config.yaml
num_classes: 4
depths: [3, 3, 3]
stem: "deep"
am_softmax_scale: 30
grad_clip: 1.0
Rows from block 6, named by matrix and row number. Each number is 128 + 24 x the weight over its row's rms, rounded and kept within 0 to 255. All counts start at 0. After the name is the row's rms in percent of the matrix's.
# short1: shortcut pointwise conv (model.blocks.6.short.1.weight, 256x128x1x1), inputs 0-127
short1.170 103 [128 128 128 128 128  74 128 128 128 128  74  98 128  47 128 128 163 128 128 128 128 128 128 128 128 128 128 144 151 128 128 128 128 128 128 128  96 148 128  85 128 108 128  48 128 101 128 128 128 128 128  47 128  75 128 128 128 128 128 128 100 128 106 128  82 128  87 149  90 128 128 128 110 128 128 128 128 128 128 128  68 128 128 128  66  57 128 128 128 128 128 100 128  93 128 147 128 128  91 128 128  85 128  97 128 164 128 128 128 128  95  86 128 128 128  88 128 128 128 128 128 128  78 128 172 128 128  89]
short1.171 111 [128 128 128 142 128 128 128 128 128 167 128  92 128 128  96 128 128 128 128 128 128  98 128 137 128 148 128 128 128  90 128 128 128 128 128 188 128 146 158 128 128 128 128 128 128 128 153 152 205 128 128 128 128 128 128  79 143 167 128  72 128  75 128 137  98 166  82 128  86 128 178 154  82 128 128  99 128 128 168 128 128 128 128 139 101 128 157 128 128 128 128 128 128 128  52 194  50 128  87 128 140 128  86 128 128 128 128  61 128 190 128 128 146 128 128 128 128 128 128 128 128 128 128 128 128 128 128  99]
short1.172 112 [128 128 128 128 128 128  95 160 128 128 179  73  50 171 128 162  12 128 128 128 128 145 128 128 128 156 171  78  73 128 128 128 128 128 128 104 178 128 128 128 128 128 155 183 158 128 128 128 128 100  93 154 128 128 128 128 128 128 128 128  77 128 128 128 128 128 128  95  85 128 128 128  83 128 128 144 128 128 128 128 161 128 128  98 128 158 128 128  93 128 128 128 128 128 128  77 128 128 128 128 128 176 128 128 128  72 128 128 128 128 128 128 128  85 153 128 165 128 128 128 128 128 128 128 104 128 128 128]
short1.173 099 [157 128 128 128 128 109 128 128 128  98  58 128 128  58 128 128 128  98 128  93 128 128 128 128 128 128 128 171 128 128 128 128 128 128 128 128 128 166 128 128 128 154 128  12  94 128 128 128 128  86 128  63 128  73 128 128 100 128 128 128 128 148 128 128 128 128 128 128 128 128 128 128 128 169 128 141 128 158 128 128  60 128 128 128 128  70 128 128 128 128 163 142 128  95 146 128 128 128 128 128 128  66 144 128 128 128 128 140  76  87 128 102 104 169 128  91 128 128 128 128 128 128 128 128 128 128  72  92]
short1.174 100 [128  91 128 128 128 102 159 128 128  92 128 104 128 128  90 128 128 104 128  61 128  86 128 128 128  99 128 163 128 128  99 128 128 128 101  92  86 128 128  92 128 128 128 128 128 128 128 128 128  83 128 128 128 100 128 128 128 128 128 128 128 128 128 128  93  76 128 128  91 128 128 128 128 128 128  88 128 128 128 128 108 128 128 128  84  96  72 128 128 128 128 128  82 128  84  69 101 128  87 128 128 128 128 128 128  73 128  94 128  32 148 128  83 128 128 128 128 128 141 128 128 128 128 128 128 128  48  64]
short1.175 107 [128 128 128 128  83  98 128 149 102 100  99 128 128 128 128 128 128 128 128 128 146 128 218 128 128 128 128 128 128 128  97  99 112 205 128 128 128 128 128  86 128 128 128 128 128 128 235 128 128 128 128  95 202 101 107 128 128 128 128 128 128 128 154 128 128 128 128  86 128 128 183 201 163 128 179 128 128 128 128 128 128  94 128 128 128 128 128 128 128 128 128 128 128 107 128 128 128 128 128 128 128 128 128 128 128 128 128 128 128 128 148  82 128  86 128 154 139 128 128 128 128 175 128  91 128 205 128 128]
short1.176 091 [128 128 128 128 128 128 128 160 128 128 155 128 128 128 128 165 128 128 128 128 163 182 128 128  98 176 162 128 128 172  67 103  57 162 128 128 182 128 169 128 155 165 128 128 128 128 128 128 153 128 128 128 128  97  54 128 128 128 128 128 103 164 128 128 128 128 128 104 128 128 128 128  85 128 189 128 128 128 170  96 128  72  95 128 128 128  87 159 128 104 128 128 159  70 156 128 128 128 156 128 128 154 128 128 170 128 128 151 128 128 128 128 128 128 128 128 203 100 128 128 128 158 128 128 128 168 128 128]
short1.177 088 [128 128 128 128 128 128 128 161 128 128 164 128 128 128 128 187  89 128 128 128 176 177 128 128 128 199 170 128 128 128  93 128 128 128 128 128 217 170 168 128 162 165 180 128 167 177 128 128 128 128 128 162 128 128 109 128 128 151 128  96 128 128 168 128 128 128 168 107 128 128 128 128 128 157 161 128 128 128 186 128 128 103 103 128 163 128 101 170 128 128 128 128 159 128 128 128 128 128 158 128 128 180 128 128 180 128 128 128 128 128 128 128 128 128 128 128 212 128 128 128 128 151 156 128 128 155 128 128]
short1.178 103 [159 128 128 128 128 128  66 178 128 128 128 157 128 128 128 203 103 128 128 128 174 128 150 128 128 128 176 128 128 128  91 128 128 128 128 128 128 128 128 128 128 128 163 128 169 128 161 179 128 128 128 128 128 128  85 128 128 128 128 128 128 128 179 128 128 162 128  92 188 128 153 128 172 128 175 128 156 128 166 128 128 128 128 167 128 128 128 128 128 128 128 128 128 128 128 159 128 169 128 177 128 158 128 128 171 128 178 128 128 128 128 128 173  78 201 128 183 128 128 161 128 146 128 128 128 182 128 128]
short1.179 094 [128  63  90 159 128  95 128 128 128 128 128 128 128 128 128 128 128 128  83 106 128  79 128 128 128 128 128 128 128 128  92  63  82 128 128 128 128 128 128 128 128  53 128 102 128 128 128 173 128  88 128 128 128 128 108  68 128 128 103 108 128 102 128 128  71 128  65 128 128 128 128 128 128 128 128  88 128 128 128 128 109 128 128 128  78 106  98  79  82 128  89  77  80 128  77 128 103 128 128 128 128 128 102 128 128 109 128  85 128 128 128 128 128 128 164 128 128 128 128 128 128 128  98 128 158 128  92  70]
short1.180 087 [128 128 128 128 128 128 128 128 128 128 188 128 128 128 128 174 128 128 128 128 171 165 128 128 128 196 169 128 128 128  87 128 101 128 128 128 218 166 168 128 172 170 188 154 175 187 128 128 128 128 128 169 128 128 106 128 128 169 128 128 128 128 128 168 128 128 128 128 128 128 128 128 128 146 128 128 128 128 198 128 128 103 128 128 128 128  95 162 128 128 152 128 166 104 128 128 128 108 128 128 128 199 128 128 164 128 128 128 128 128 128 128 128 128 128 128 212 128 128 128 128 128 163 128 128 128 128 128]
short1.181 094 [128  62 128 128 128  71 128 128 128 102 107 105 128  91  86 128 163 128 128 100 128 128 128 128 128  81 128 128 128  76  91 128 128 128  86 128  73 128 128  70 128 128 128 112 128  68 128 128 128  85 128 101 128  70 128 128 111 128 128 128 128 128 128 128  80 104 128 128  91 128 128 128 128 128 128 128 128 128 128  88  96  81 128 128 128  82  89 128 128 128 128  75  83 128  78  83 128 128 106 128 128 128 128 128 128 128 128 128 103  80 128  79 128 128 128 128 128 128 128 128 128 128 128 128 128 128  63  78]
short1.182 091 [128  88 128 128 128  97 128 167 128 128 128 128 128 128 128 152 128 128 128 128 155 179 172 128 108 128 146 128 128 128  42 128  99 181  89 128 150 128 128 101 128 128 146 128 128 128 128 128 128 128 155 150 162  83  91 128 128 128 128 128 128 128 128 128  88 128 128 113 128 128 128 128 128 166 173 128 128 128 128  97 110  33 128 128 128  98 128 128 128 128 128 128 128  52 128  71 128 128 171 128 128 154 128 128 148  81 128 128 128  72 128 128 128 128 128 128 173 128 128 128 154 186 128 128 128 175  91 128]
short1.183 102 [128  61 128 128 128 128 128 128 128 128 128 128 128 128 128 128 128 128 128  95 128  99 128 128 128 128 128 128 128 128  49  76  69 128 128 128 128 128 128 128 128  99 128 128 173 128 128 128 128 128 128 128 128 128  51 128 128 100 128 128 128 128 158 128 102  87 128 128 128 128  90 128 128 128 128  94 128 128 128 128 128 112 128 128 128 128  37 128  73 128  98 107  86 114 128  53  92 128 128 128 128 128 128 128 157  51 128  89 128  54 128 128 128 128 128 128 157 128 128 128 128 128 128 128 128 128  97  83]
short1.184 101 [128 128 128 128 128  56 128 128 128 128 128 128 128  87  77 128 128 128 128 128 128 128 128 128 105 128 128 128 128 128  98 128 128 128 128 128 128 128 128  58 128 128 128 102 128 128 128 128 128  79 128  92 128  34 128 128 107 128 128 102 128 128 128 128  98 128 128 128  88  93 128 128 103 128 128 128 128 128 128  92  77  89 128 128 128  54 128 128 128 106 128 128 128  94 128  86 128  84  96 128 128 128 128 128 128  75 128 128  95  47 128  81  88 128 128 128 128 128 128 128 128 128 128  85 128 128  75  72]
short1.185 104 [128 128 128 128  79 128 128 128 180 128 128 128 128 128 187 128 128  92 128 128 128 128 128 128 182 128 128 128 128 128 128 128 128 128 128 128 128 128  89 128 128 128  91 128 128 128 128 128 128 128 128 128 128 128 128 149 128  88 128 231 128 166 128  76 128 128 128 128 128 151 128 128 128  66 128 175 128 128  87 128 128 128 128 128  98 128 128 128 128 171 128 128 128 128 178 172 184 128 128 128 128 128 151  37 128 128 147 184 128 170  98 128 128 128 128  94 128 128 128 128  61 128 102 159 128 128 148 128]
short1.186 105 [128 128 128 128  99 154 107 161  96 168 189  72  61 197 128 128  41 128 128 128 153 128 128 128 128 178 166  75  87 156 128 128 128 128 128 128 201 128 128 170 175 128 161 180 160 128 128 128 128 128 128 178 128 128 128 128 128 128 128 128 128 128 128 128 128 128 128 104 128 128 107 128  86 128 152 128 128 128 128 128 170 128 128 128 128 128 128 128  83 128 112 128 128 128 128  94 128 128 128 128 128 181 128 128 128  92 128 128 128 128  98 128 128 104 150 128 171 128  96 128 128 128 144 128 128 128 128 128]
short1.187 106 [128 128 128 128  98 128  90 156  92 128 174  67  73 166 128 160  19 128 128 128 149 149 128 128 128 128 163  50  87 128 128 128 128 128 128 107 171 128 128 128 155 128 158 170 168 128 128 128 128 128 128 155 128 128 128 128 128 128 128 128  75 128 128 128 128 128 128  86  86 128 128 128  93 128 156 159 128 128 128 128 166 128 128 103 156 128  93 152  82 128 108 128 128 128 167 128 128 128 128 128 128 185 154 128 128 128 128 160 128 128  97 128 128  86 157 128 128 128 128 153 128 128 128 128  96 128 128 128]
short1.188 087 [128 128 155 128 128 128 128 146 128 128 184 128 128 128 128 180 128 128 157 128 163 166 128 128 128 198 178 128 128 128  93 128 102 128 128 128 212 162 181 128 169 178 178 161 177 180 128 128 150 128 128 170 128 128 109 128 128 156 128 128 128 128 128 128 128 128 128 128 128 128 128 128 128 166 150 128 128 128 182 128 128  96 128 128 128 128  95 175 128 128 128 128 173 105 153 128 128 128 150 128 128 187 128 128 165 128 128 128 128 128 128 128 128 128 128 128 213 128 128 128 128 128 170 128 128 128 128 128]
short1.189 102 [128 158 128 128 168 155 109 128 128 128 166  79  77 196 128 128  69 165 128 128 128 128 128 128 128 128 128 102  83 128 128 177 128 128 128 128 141 128 128 165 128 206 156 128 161 128 108 128 128 128 128 161 113 156 128 128 128 128 128 128  82 128 128 128 128 128 128 128  91 128 128 107  99 182 128 128 128 128 128 128 165 145 128 128 192 128 128 128 128 128 128 147 128 128 128 128 128  98 128 128 128 168 128 176 128 128 128 128 159 128 128 180 101 103 128 128 128 128 128 128 171 128 212 128  60 128 128 128]
short1.190 089 [128  90 128 128 128  81 109 128 128 128 128 128 128 128 128 128 128  84 128 128 128 167 180  83 128 128 128 128 128 128  66 128 128 167 128 128 128 128 128  82 128 128 128 128 146  89 164 128 128  74 128 128 163  65 103 128 128 128 128 128 105 128 128 128  78 128 128 102 128 128 128 153 128 157 163 128 128 102 128  91  93  24 128 128 128  82  89 128 128 128 128 128 128  55 128  95 128 128 128 128  84 128 128 128 128 128 128 128  88  83 128 128 128 128 128 128 128 128 128 128 128 166 128 128 128 169  76 128]
short1.191 102 [156 128 177 128 128 128 128 110 128 100 128 128  91 128 128 128  98 128 176 128 128 186 128 128 128 128 128 128 128 148 128 128 128 128  67  84 128 128 128 128  91 128  91 128 128 128 128  89  74 128 128 128 128 128 128 206  52 128 128 128 128 171 128 156 128 128 180 128 128 128 128 128 128 128 128 184 128 128 128 128 128 128 102  74 128 128 128 182 143 128 156 128 128 128 180 128 191 128  89 128 128 128 192 128 128 128 163 159 109 128 128 128 128 128  98  93 128  93 151  85 128 128 128 128 128 128 128 128]
short1.192 093 [128  53 128 128 128 128 128 128 107 128 128  86 128 128  81 140 128 128 128 128 128 148 128 128 104 128 128 128 128  73  65  96  93 157 128 128 128 128 128 128 128 128 128 128 128  86 128 128 148  61 128 128 128 128  78 128 128 128 128 128 128 128 128 128 128  95 128 128  75  87 128 128  98 128 154 128 128  83 128  88 128  86 128 128 128 128  66 128 128 117 128  60 128  98 128  84  92  97 128 128  86 128 128 128 152  87  84  96 128  81 128 128 128 128 128 128 128 128 128 128 128 163 128  99 128 154  89  67]
short1.193 102 [ 88 116  92 175 128 128 128 128 128 210 128 128 128 128 146 128 128 128  91  69 128  86 128 128 128 128 128 128 128 128 128  79 128  94 128 182 128  86 128 128 128  95 128 128 128 143 128 160 157 128 128 128 128 128 128  92 160 128 128 128 128 128 128 128 102 128  78 128  79 128 128 128 128  89 128 101 128 128 159 128 128 128 128 153  81 128 128  63  20 128  86  97 106 128  97 153 106 137 128 128 148 128 128 128 128 128 128  89 128 182 128 128 128 128 155 128 128 151 128 128 128 128 128 146 171 128 128 128]
short1.194 104 [128 128 128 128 128 128 128 128 128 128  50  95 128  62 128 128 165 128 128 109 128 128 128 128 128 101 128 148 128 128 128 128 128 128 128 128  96 128  91  93  97 105  66  30  88  80 128 101 128 100 128  55 128 101 128 128 128 102 128 128 128 128 128 128 128 128 128 128  76 128 128 128  95 128 128 128 128 128  91 128  58 128 128 128  96  90 128 128 128 128 128 128  94 128 128 128 128 128  94 105 128  53 128 128 128 128 128 128 128 128 128  96 101 128 128 128 128 128 128 128 128 128 102 128 128 128  72  83]
short1.195 101 [128 128 128 128 128 166  70 128 128 128 199 128 106 167 128 128  52 128 128 128 128 128 128 128 128 128 128  69 128 128 162 128 128 128 128 128 164 128 128 162 128 128 128 171 172 128 128 128 128 170 128 200 128 163 128 128 128 128 128 128 128 128 128 128 161 128 128 103 158 128 128 128 128 128 128 128 158 128 128 168 174 128 128 170 128 170 128 128 128 128 128 128 165 128 128 170 128 128 128 128 128 197 128 128 128 128 128 128 161 175 128 198 168 100 128 128 128 128 128 160 128 128 161 128  63 128 164 128]
short1.196 103 [154 171 128 128 128 128 128  97 128 128 128 103 101 128 165 128 128 128 128 128  94 151 128 128 128 128  92 128 128 128 160 128 156 128 128 128 128 128 128 128  53 175 117 107 128 128 128  89  69 128  89 128 128 128 156 128  89 105 128 157 110 189 128 128 128 102 128 128 118 128 128 128 110 128 128 175 128 128 128 128 128 128 128  88 128 128 128 128 128 128 128 128 128 128 200 128 202 128 102 128 128 128 178  94 128 128 128 201 128 128 101 128  99 128  77  64 128  81 128  77  86 128 128 128 128 128 128 128]
short1.197 088 [128 128 128 128 128 128 128 159 128 128 174 128 128 128 128 183  84 128 128 128 186 177 128 128 128 167 166 128 128 128  84 128 128 128 128 128 194 161 163 128 154 128 180 128 171 128 128 128 128 128 128 160 128 128 104 128 128 128 128 128 128 128 169 128 128 128 162 109 128 128 128 128 128 178 164 128 128 128 180 128 128 103 128 128 128 128 101 171 128 128 128 128 166  99 146 128 128 128 175 128 128 173 128 128 185  75 128 128 128  97 179 128 155 128 128 128 207 128 128 128 158 158 178 128 128 158 128 128]
short1.198 108 [128  86 147 128  96 128 101 128 128 128 128 158 128 128 128 172 128 128 128 128 169 146 160 128 128 128 128  94 157 128  77  95  93 174 128 128 128 128 128 128 128  90 128 128 128  96 183 128 128 163 128 128 185 128  91 144 128 128 128 128 128 128 128  98 128 128 159 101 182 128 164 174 174 128 178 128 155  95 128 128 128 107 128 128 128 128  81 160 128 128 107  98 154 128 128 128 128 168 153 107 128 128 128  83 155 128 128 128 128 128 128 128 199 128 163 128 168 128 128 128 128 175 128 128 128 198 128 171]
short1.199 105 [113 128 128 105 128 128 128 128 128 128  49 128 128  93 128 128 175 128 128 128 128 128 128 128 128  72  88 128 128 128 128 128 128 128 128 128  54 128 101 128  89  97  67  47  84  79 128  95 128 128 128  71 128 128 128 128 128  82 128 155 128 128 115  86 128 128 106 128  98 128 128 128 128 128 128 128 128 128  73 128 109 128 128 128  81 128 128 103 128 128  99 128 101 128 128 113 128 128 105 109 128  38 128 128 128 115 128 128 128 128 104 128 128 128 109 101 128 128 128 107  92 128  72 128 128 128 101 102]
short1.200 107 [154 128 128 128 101 128  97 128 128 128 128 128 108 128 166 128 111 128 128 128 128 183 128 128 128 128 128 128 104 158 128 128 128 128  78 128 128 128 128 128 101 178 128 128 128 128 128 128  98 128 128 128 128 128 128 128 103 128 128 128 128 213 128 128 128 128 128  89 128 159 128 128 128 163 128 253  90 128 128 128 128 128  90 128 128 128 128 128 128 128 128 128 128 128 217 159 168 128 149 128 128 128 205  96 128 169 164 178 128 128 128 128 128 128 128  69 128  94 128 128 128 128 128 128 128 128 128 128]
short1.201 104 [128 128 128 128 128 128 172 128 128  91  47 128 128  61 128 128 128 109 128  98 128 128 128 128 128 128 128 128 128 128 128 128 128 128 128 128 106 169 128 128 128 153 128   0  92 128 128 128 115 128 128  61 128  74 128 128 128 128 128 128 128 128 128 128 128 128 128 167 128 128 128 128 128 166 128 128 128 128 128 128  46 128 128 128 168  88 128 128 128 128 172 128 128  96 128 128 128 128 128 128 128  77 128 128 128 128 128 128  74  88 128 105  94 179 128 128 128 128 128 128 128 128 128 128 128 128 115 128]
short1.202 101 [146 128 128 163 128 100 182  78 165 128  87 128 128  61 128 128 160 128 128 128  78  85 128 128 128 128  91 169 128 128 128 128 128 128  96  99  86 128 128 102  93 104 128  87 128 152 128 150 128 128 160  98 128 128 128 128 128 128 163 128 128 128 128 150  86 128 128 165 128 152 128 128 128 128 128 128 128 163 128 128 105 128 128 128  84 100 128 128 128 155 128 128  35 128 128 128 128 128 128 151 154 128 128  95 128 128 159 128 128 128 128 128  95 162 128  69 128 128 181 128 128 128 128 164 169 128  85  67]
short1.203 100 [128  69 128 168  95 128 128 128 128 128 128 128 128 128 128 128 128 128  92 128 128 128 128 128 128 128 164 128 128 128 109  51  82 128 128 128 128  61 128 128 160  81 128 128 167 153 128 178 177 128 154 128 128 128 108 128 128  91 128 128 128 128 147 128  94 128 128 128 128 128 128 128 128 128 163  87 128 128 128 128 128 128 128 182  98 128 102 128  44 128 128  92  82 128  85 112 128 146 151 128 128 128 128  88 158  95 128 128 128 128 128 128 155 128 191 128 175 155 128 128  75 128 128 128 148 168 109  97]
short1.204 097 [128  82 128 128 109  77 159 128 128 105 105 171 170  98 128 128 158 128 128  72 128  95 128 128 128 128 128 158 128 128  70 128 128 128 101 128 128 128 128  82 128 128 128 109 128 128 163 128 128 128 128 110 128  88 102  88 128  87 128  91 166 128 128 128  86  74 102 128 128 128 128 128 175 128 128  87 128 128 128  93 100 101 128 128  95  83 106 128  92 128 100 128 128 128  73  91  84 128 128 128 128 128 128 128 128  95 128  73 128 101 154  50 128 128 128 128 128 128 128 128 128 128 106 128 170 128  95 104]
short1.205 104 [128 128 128 128 128 128 164  95 128  54  71 128 128  72 128 107 128 128 128  94  97 128 128  87 128  83  85 128 128 128 128 128 128 128 128  92  98 128  99 128  77 128 128  81 104 128 128  99  53 128 128  85 128 128 128 128 128  80 128 128 152 128 128 128 128  71 128 128 156 128 128 128 168 128  99 128 128 128  73 128 128 128 128 128 128 128 128 128 128 128 109 128 128 128 128  37 128 128 128 112 103  94 128 154 113 106 128 128  85  97 177  92 114 164 128 128 128 128 128 128 128 128  81 128 128 128 118 128]
short1.206 106 [128 128 128 128 128 128  59 172 128 128 171 128  77 128 128 179  59 128 128 128 176 145 128 128 128 128 182  37  89 128 128 128 128 128 128 128 160 128 128 128 176 128 182 164 157 128 128 161 128 128 128 167 128 128 128 128 128 128 128 128 128 128 151 128 159 128 142  81 145 128 128 128 128 128 157 128 146 128 128 128 134 128 128 128 164 128 128 128  87 128 128 128 162 128 128  99 128 128 156 128 128 172 128 128 165  79 128 128 128 128 128 128 163  73 148 128 194 128 128 161 128 128 146 128  97 153 128 128]
short1.207 106 [128 128 128 128 128  78 128 128 128  94  45 128 128  48 128 128 157 128 128  72 128 128 128 128 128 128 128 193 128 128 128 128 128 128 128  89 119 128 128  75 128 128 128  34  97 128 128 128  91  91 128  86 128  72 128 110 128  99 128 113 141 128 128 128 103 100 127 128 128 128 128 128 160 128 128 128 128 128 128 128  69 128 128 128 128  65 128 128 128 128 128 128  92 128 128  77 114 128 128 128 128  87 128 128 128  96 128 128 128  79 128 128  99 128 128 128 128 128 128 128 128 128 101 128 151 128  91  77]
short1.208 090 [128  53 128 160 128  95 152 128 128 128 128 128 128 104  88 128 165 128 128 128 128  84 128 155  93 128 128 128 128 128  96 128  93 128 128 128 128 128 128  98 128 128 128 128 128 128 128 192 128  95 128 128 128  96 103  84 128 128 128  84 128 128 128 143  74 128  63 128 128 128 128 128 128 128 128  83 128 128 175 128  85 100 128 128  81  98 128  90 128 128 128 128  82 128  68 128  63 128 128 128 153 128  90 128 128 128 128  71 128 112 128 128 128 128 128 128 128 128 128 128 128 128  99 128 173 149  63  79]
short1.209 105 [128 128 128 128 128 147  82 180  83 128 184 128  99 164 128 128  76 128 128 128 184 128 128 128  72 152 196  75 102 128 128 128 128 128 128 128 170 128 128 148 128 128 164 146 176 128 128 205 128 100 128 149 128 134 128 128 128 128  99  65 128 128 128 128 128 152 128 128 128 128 128 128 128 128 166 128 128 128 167 128 128 128 128 128 128 163  82 128  72 128 128 128 128 128 128 128  76 128 128 128 157 181 128 128 128 110 128 128 128 128 128 128 128  68 177 128 128 128 128 168 128 128 128 128 128 162 128 128]
short1.210 092 [128 107 128 128 128 128 128 167  91 128 128 128 128 128 128 180 128 128 128 128 200 128 128 128 128 128 189 128 128  92  78 128 128 128 109 128 128 128 128 128 159 128 162 128 179 128 128 159 128 128 128 168 128 128 111 128 128 128 128  48 128 128 195 128 128 128 128 128 160 128 128 128 128 128 171  79 128 128 165 128 128 111 128 128 128 128  88 128 128 128 128 128 128 128  74  88  71 128 160 128 128 166 128 170 164 106 128  69 128 107 178 128 128 128 150 128 177 128 128 150 171 128 128 128 128 168 102 128]
short1.211 102 [128 128 128 193 128 128 128 128 128 170 154 128 128 128 128 128  91 128 128  59 128 128 128 169 128 157 146 128 128 128 105  88 128 128 128 128 128 128 162 128 152 128 153 165 163 164 128 171 175 128 155 166 128 128 128  85 193 128 128 107 128 128 143 128 128 128 128 175 128 128 128 128 128 128 128  62 128 128 178 128 128 128 128 193 101 128 128 128  40 128 128 128 103 128  72 128  70 128 128 128 150 151 128 128 128  96 128  70 128 128 128 170 149 128 128 128 128 128 128 128 128 128 128 128 128 128 128 128]
short1.212 101 [128 128 128 128 128 178  75 128 128 128 205 128 128 185 128 128  93 128 128 128 128 128 128 128 128 128 128  63 128 128 160 163 128 128 128 128 138 128 128 179 128 128 146 209 142 128 128 128 128 155 128 211 128 181 128 128 128 128 128 128 128 128 128 128 173 133 128 128 128 128 128 128 128  79 128 128 150 128 128 128 190 160 158 159 128 185 128 128 128 128 128 128 128 165 128 173 128 128 128 128 128 172 128 128 128 128 154 128 128 166 128 182 128 100 128 128 128 169 128 143 128 128 128 128  96 128 158 164]
short1.213 095 [128 128 128 128 128 128 128 151  77 152 128 128 128 128 128 194 128 128 128 102 219 128 128 128  84 171 240 128 128 128 128 128 110 128 128 128 174 128 162 128 190 128 167 128 128 128 128 128 169 128 128 165 128 128 115 128 128 166 128  77 128 128 128 158 128 128 128 102 128 128 128 128 128 128 151  85 128 128 176 128 128 128 109 128 128 128 128 160 128  94 128 128 183 128  97 128  87 128 128 128 128 168 128 128 153 128 128 128 128 128 128 128 128 128 128 128 198 107 128 128 128 128 128 128 128 142 128 170]
short1.214 097 [128 128 128 128 190 128 128 128 128 128 179 128  90 191  84 161  77 128 128 128 150 173 128 128 110 128 128 128 128 128 128 128 128 128 128 128 128 128 158 128 128 128 164 177 188 128 128 128 128 128 128 169 128 128 128 128 128 128 128 128 128 128 128 128 128 128 128 128 128  96 128 128 128 172 168 128 128 128 128 128 128 128 171 128 151 128 128 169 128 128 128 128 128 128 128  84 128 128 154 128 128 164 128 128 171  68 128 128 128  69 167 165 128 128 128 128 128 176 128 165 210 168 198 128  95 163 128 128]
short1.215 100 [151 128 152 128 128 128 128 128 161 128 128  95 128 128 158 128 128  71 148 107 128 128 128  77 184  75 128 128 128 128 128 128 128 128 128 128  67 128 128 128 128  89 128 128 128 128 128 128 128 128 147 128 128 128 128 164  89 154  97 172 100 153 128 128 100 128 147 128  79 154 128 128 128  92 128 128 176 128 128 128 128 128 168 128  91 128  97 128 128 186 143 128 128 128 170 206 156 128 128 128 128  99 149  84 128 128 148 162  79 172 128 128 150 128 128 128 128 171 167 128 128 128  67 164 128 128 170 128]
short1.216 096 [128 128 128 172 128 128 128 128  79 128 163 128 128 128  85 128 128 128 128  97 128 128 128 158  88 156 167 128 128 128 128 128 128 128 128 128 151 128 128 128 184 159 159 128 174 128 128 145 128 181 128 128 128 128 128 128 128 176 128  19 128  85 149 160 128 128 128 128 128 128 128 128 128 128 128  47 111 155 185 128 128 128 128 128 128 128 128 128 128 128 128 128 128 128  48 128  52 128 128 128 128 170  87 128 128 128 128  67 128 128 164 128 128 128 128 128 144 128 128 128 148 128 128 128 128 128 128 128]
short1.217 091 [128 128 154 128 128 128 128 165 128 128 152 128 128 128 128 195 128 128 128 128 166 158 128 128 128 186 190 128 128 174  94 128 100 128 128 128 190 128 128 128 168 128 177 128 153 167 128 128 128 128 128 128 128  93 100 159 128 128 128 128  93 128 128 128 128 128 173 128 128 128 128 128  99 128 155 128 128 128 189 128 128  98 128 128 158 128 128 167 128 128 128 128 128  88 163 102 128 128 128 128 167 176 162 128 178 128 168 157 128 128 128 128 128 128 128 128 236  95 128 128 128 155 128 164 128 128 128 128]
short1.218 095 [164 128 128 128 128 128 128 128  82 128 170 128 128 128  89 140 128 128 128 128 169 128 128 128  98 163 178 128 128 128 128 128 128 128 128 128 163 160 163 128 188 128 174 169 178 128 128 128 143 171 128 128 128 128 128 128 128 159 128  45 128 128 170 182 128 128 128 128 128 128 128 128 128 128 128  50 128 173 183 128 128 128 128 128 128 128 128 165 128 102 128 128 160 128  76 128  71 128  85 128 128 174 104 162 128 128 128  87 128 128 181 128 128 128 128 128 154 128 128 128 156 128 154 128 128 128 128 128]
short1.219 100 [128 128 153 128 128 128 107 149 128 128 173 128 104 128 171 165  64 128 128 128 153 161 128 128 128 180 160  91 128 182 128 128 128 128 128 128 206 128 128 128 128 151 187 145 177 176 128 128 128 128 128 172 128 128 100 159 128 173 128 128  89 164 128 128 128 128 172 103 128 167 128 128 103 128 152 128 128 128 171 128 128  96 128 128 164 128  95 168 128 128 128 128 167 128 156 128 128 128 128 128 128 196 165  91 156 128 128 155 128 128 114 145 128 128 128 128 171 128 157 128 150 128 128 165 107 128 128 128]
short1.220 099 [128 128 128 128 103 128 102 128 153 128 128 128 128 128 177 128 128 128 128 128 128 128 128 128 171 128 128 128 128 153 128 128 128 128 128  87 128 128  96 128 128 128 128 128 128 128 128 128  84 166 128 128 128 128 128 171  93 128 128 190 128 179 128  83 128 128 148 128 128 151 128 128 128  70 128 168 174 128 128 128 128 128 165 165 128 128 128 128 128 151 128 128 128 128 202 150 198 159 128 128 128 128 185  73 128 128 187 203 128 153 128 161 143 128 128 123 128 177 162 128  99 128  98 166 128  85 150 128]
short1.221 097 [128 184 128 128 128 189  81 128 128 128 160 128 128 128 128 128 128 128 128 128 128 128  90 128 162 128 128  84 128 128 173 128 128 128 128 128 128 128 128 190 128 128 128 166 128 160 128 128 128 188 128 161 128 191 128 128 128 128 128 164 128 128 128 128 176 143 128 128 149 128 128 128 128 103 128 128 159 128 128 170 180 158 128 160 128 182 128 128 128 128 128 155 128 166 170 180 128 128 128 128 128 146 128 112 128 128 128 128 128 177 128 213 144 128 128 128 128 153 155 145 128 128 128 159  99 128 178 190]
short1.222 100 [128 128 128 128 128 128 128 128 180  96  73 108 128  81 128 128 128 128 164 128  77 128 128 128 168 128  73 128 128 128 128 128 160 128  86  64 128 128 128 128  52 128  97  77 128 128 128 111  79  86 128 128 128 128 128 172 111 128 157 183 128 128 128 128 128 128 128 128 107 128 128 128 128 128 128 155 128 128 128 128 110 128 128 117 128 128 128 128 152 128 128 128  91 128 177 128 173 128 128 128 128  90 191 128 128 128 128 178 128  88 128 128 110 128 110  55 128 128 128 100 128 128 128 128 128 128 128  59]
short1.223 108 [128 128 128 108 128 128 128 128 128 128 128 145 104  79 128 128 128  47 150 128 141 160 141  62 128  90 147 128 128 128  99 128 128 137 128 128 128 128 128 128 128 128 128 128  85 128 128 128 128 128 128 128 128  52 104 128 128 128  94 128 128 128 130 128 128  88 128 128 143 128 128 141 133 128 128 128 128 128  98  68  19  68 128 128 128  66  93 141 128 128 160 128 128  66 146 128 128  86 128 128  85 128 128 128 142 128 128 128  68  99 128  68 128 128 134 128 154 128 128 128 128 138 128 128 128 142 128 128]
short1.224 092 [128  82  82 169 128 128 155 128 128 128 128 128 128  87 128 128 128 128 128 128 128  68 128 128 128 128 128 128 128 128 111  72 128 128 128 128 128 128 128 128 128  77 128 128 128 128 128 195 128 128 128 128 128 128 128  72 152 128 128 100 128  97 128 145  68 128  59 128 128 128 128 128 128 128 128  88 128 128 167 128 128 128 128 163  76 128 118 128  82 168 128 128  93 128  65 128  67 143 128 128 166 128 128 128 128 113 128  54 128 128 128  98 128 128 128 128 128 128 128 128 128 128  81 128 196 128  79 128]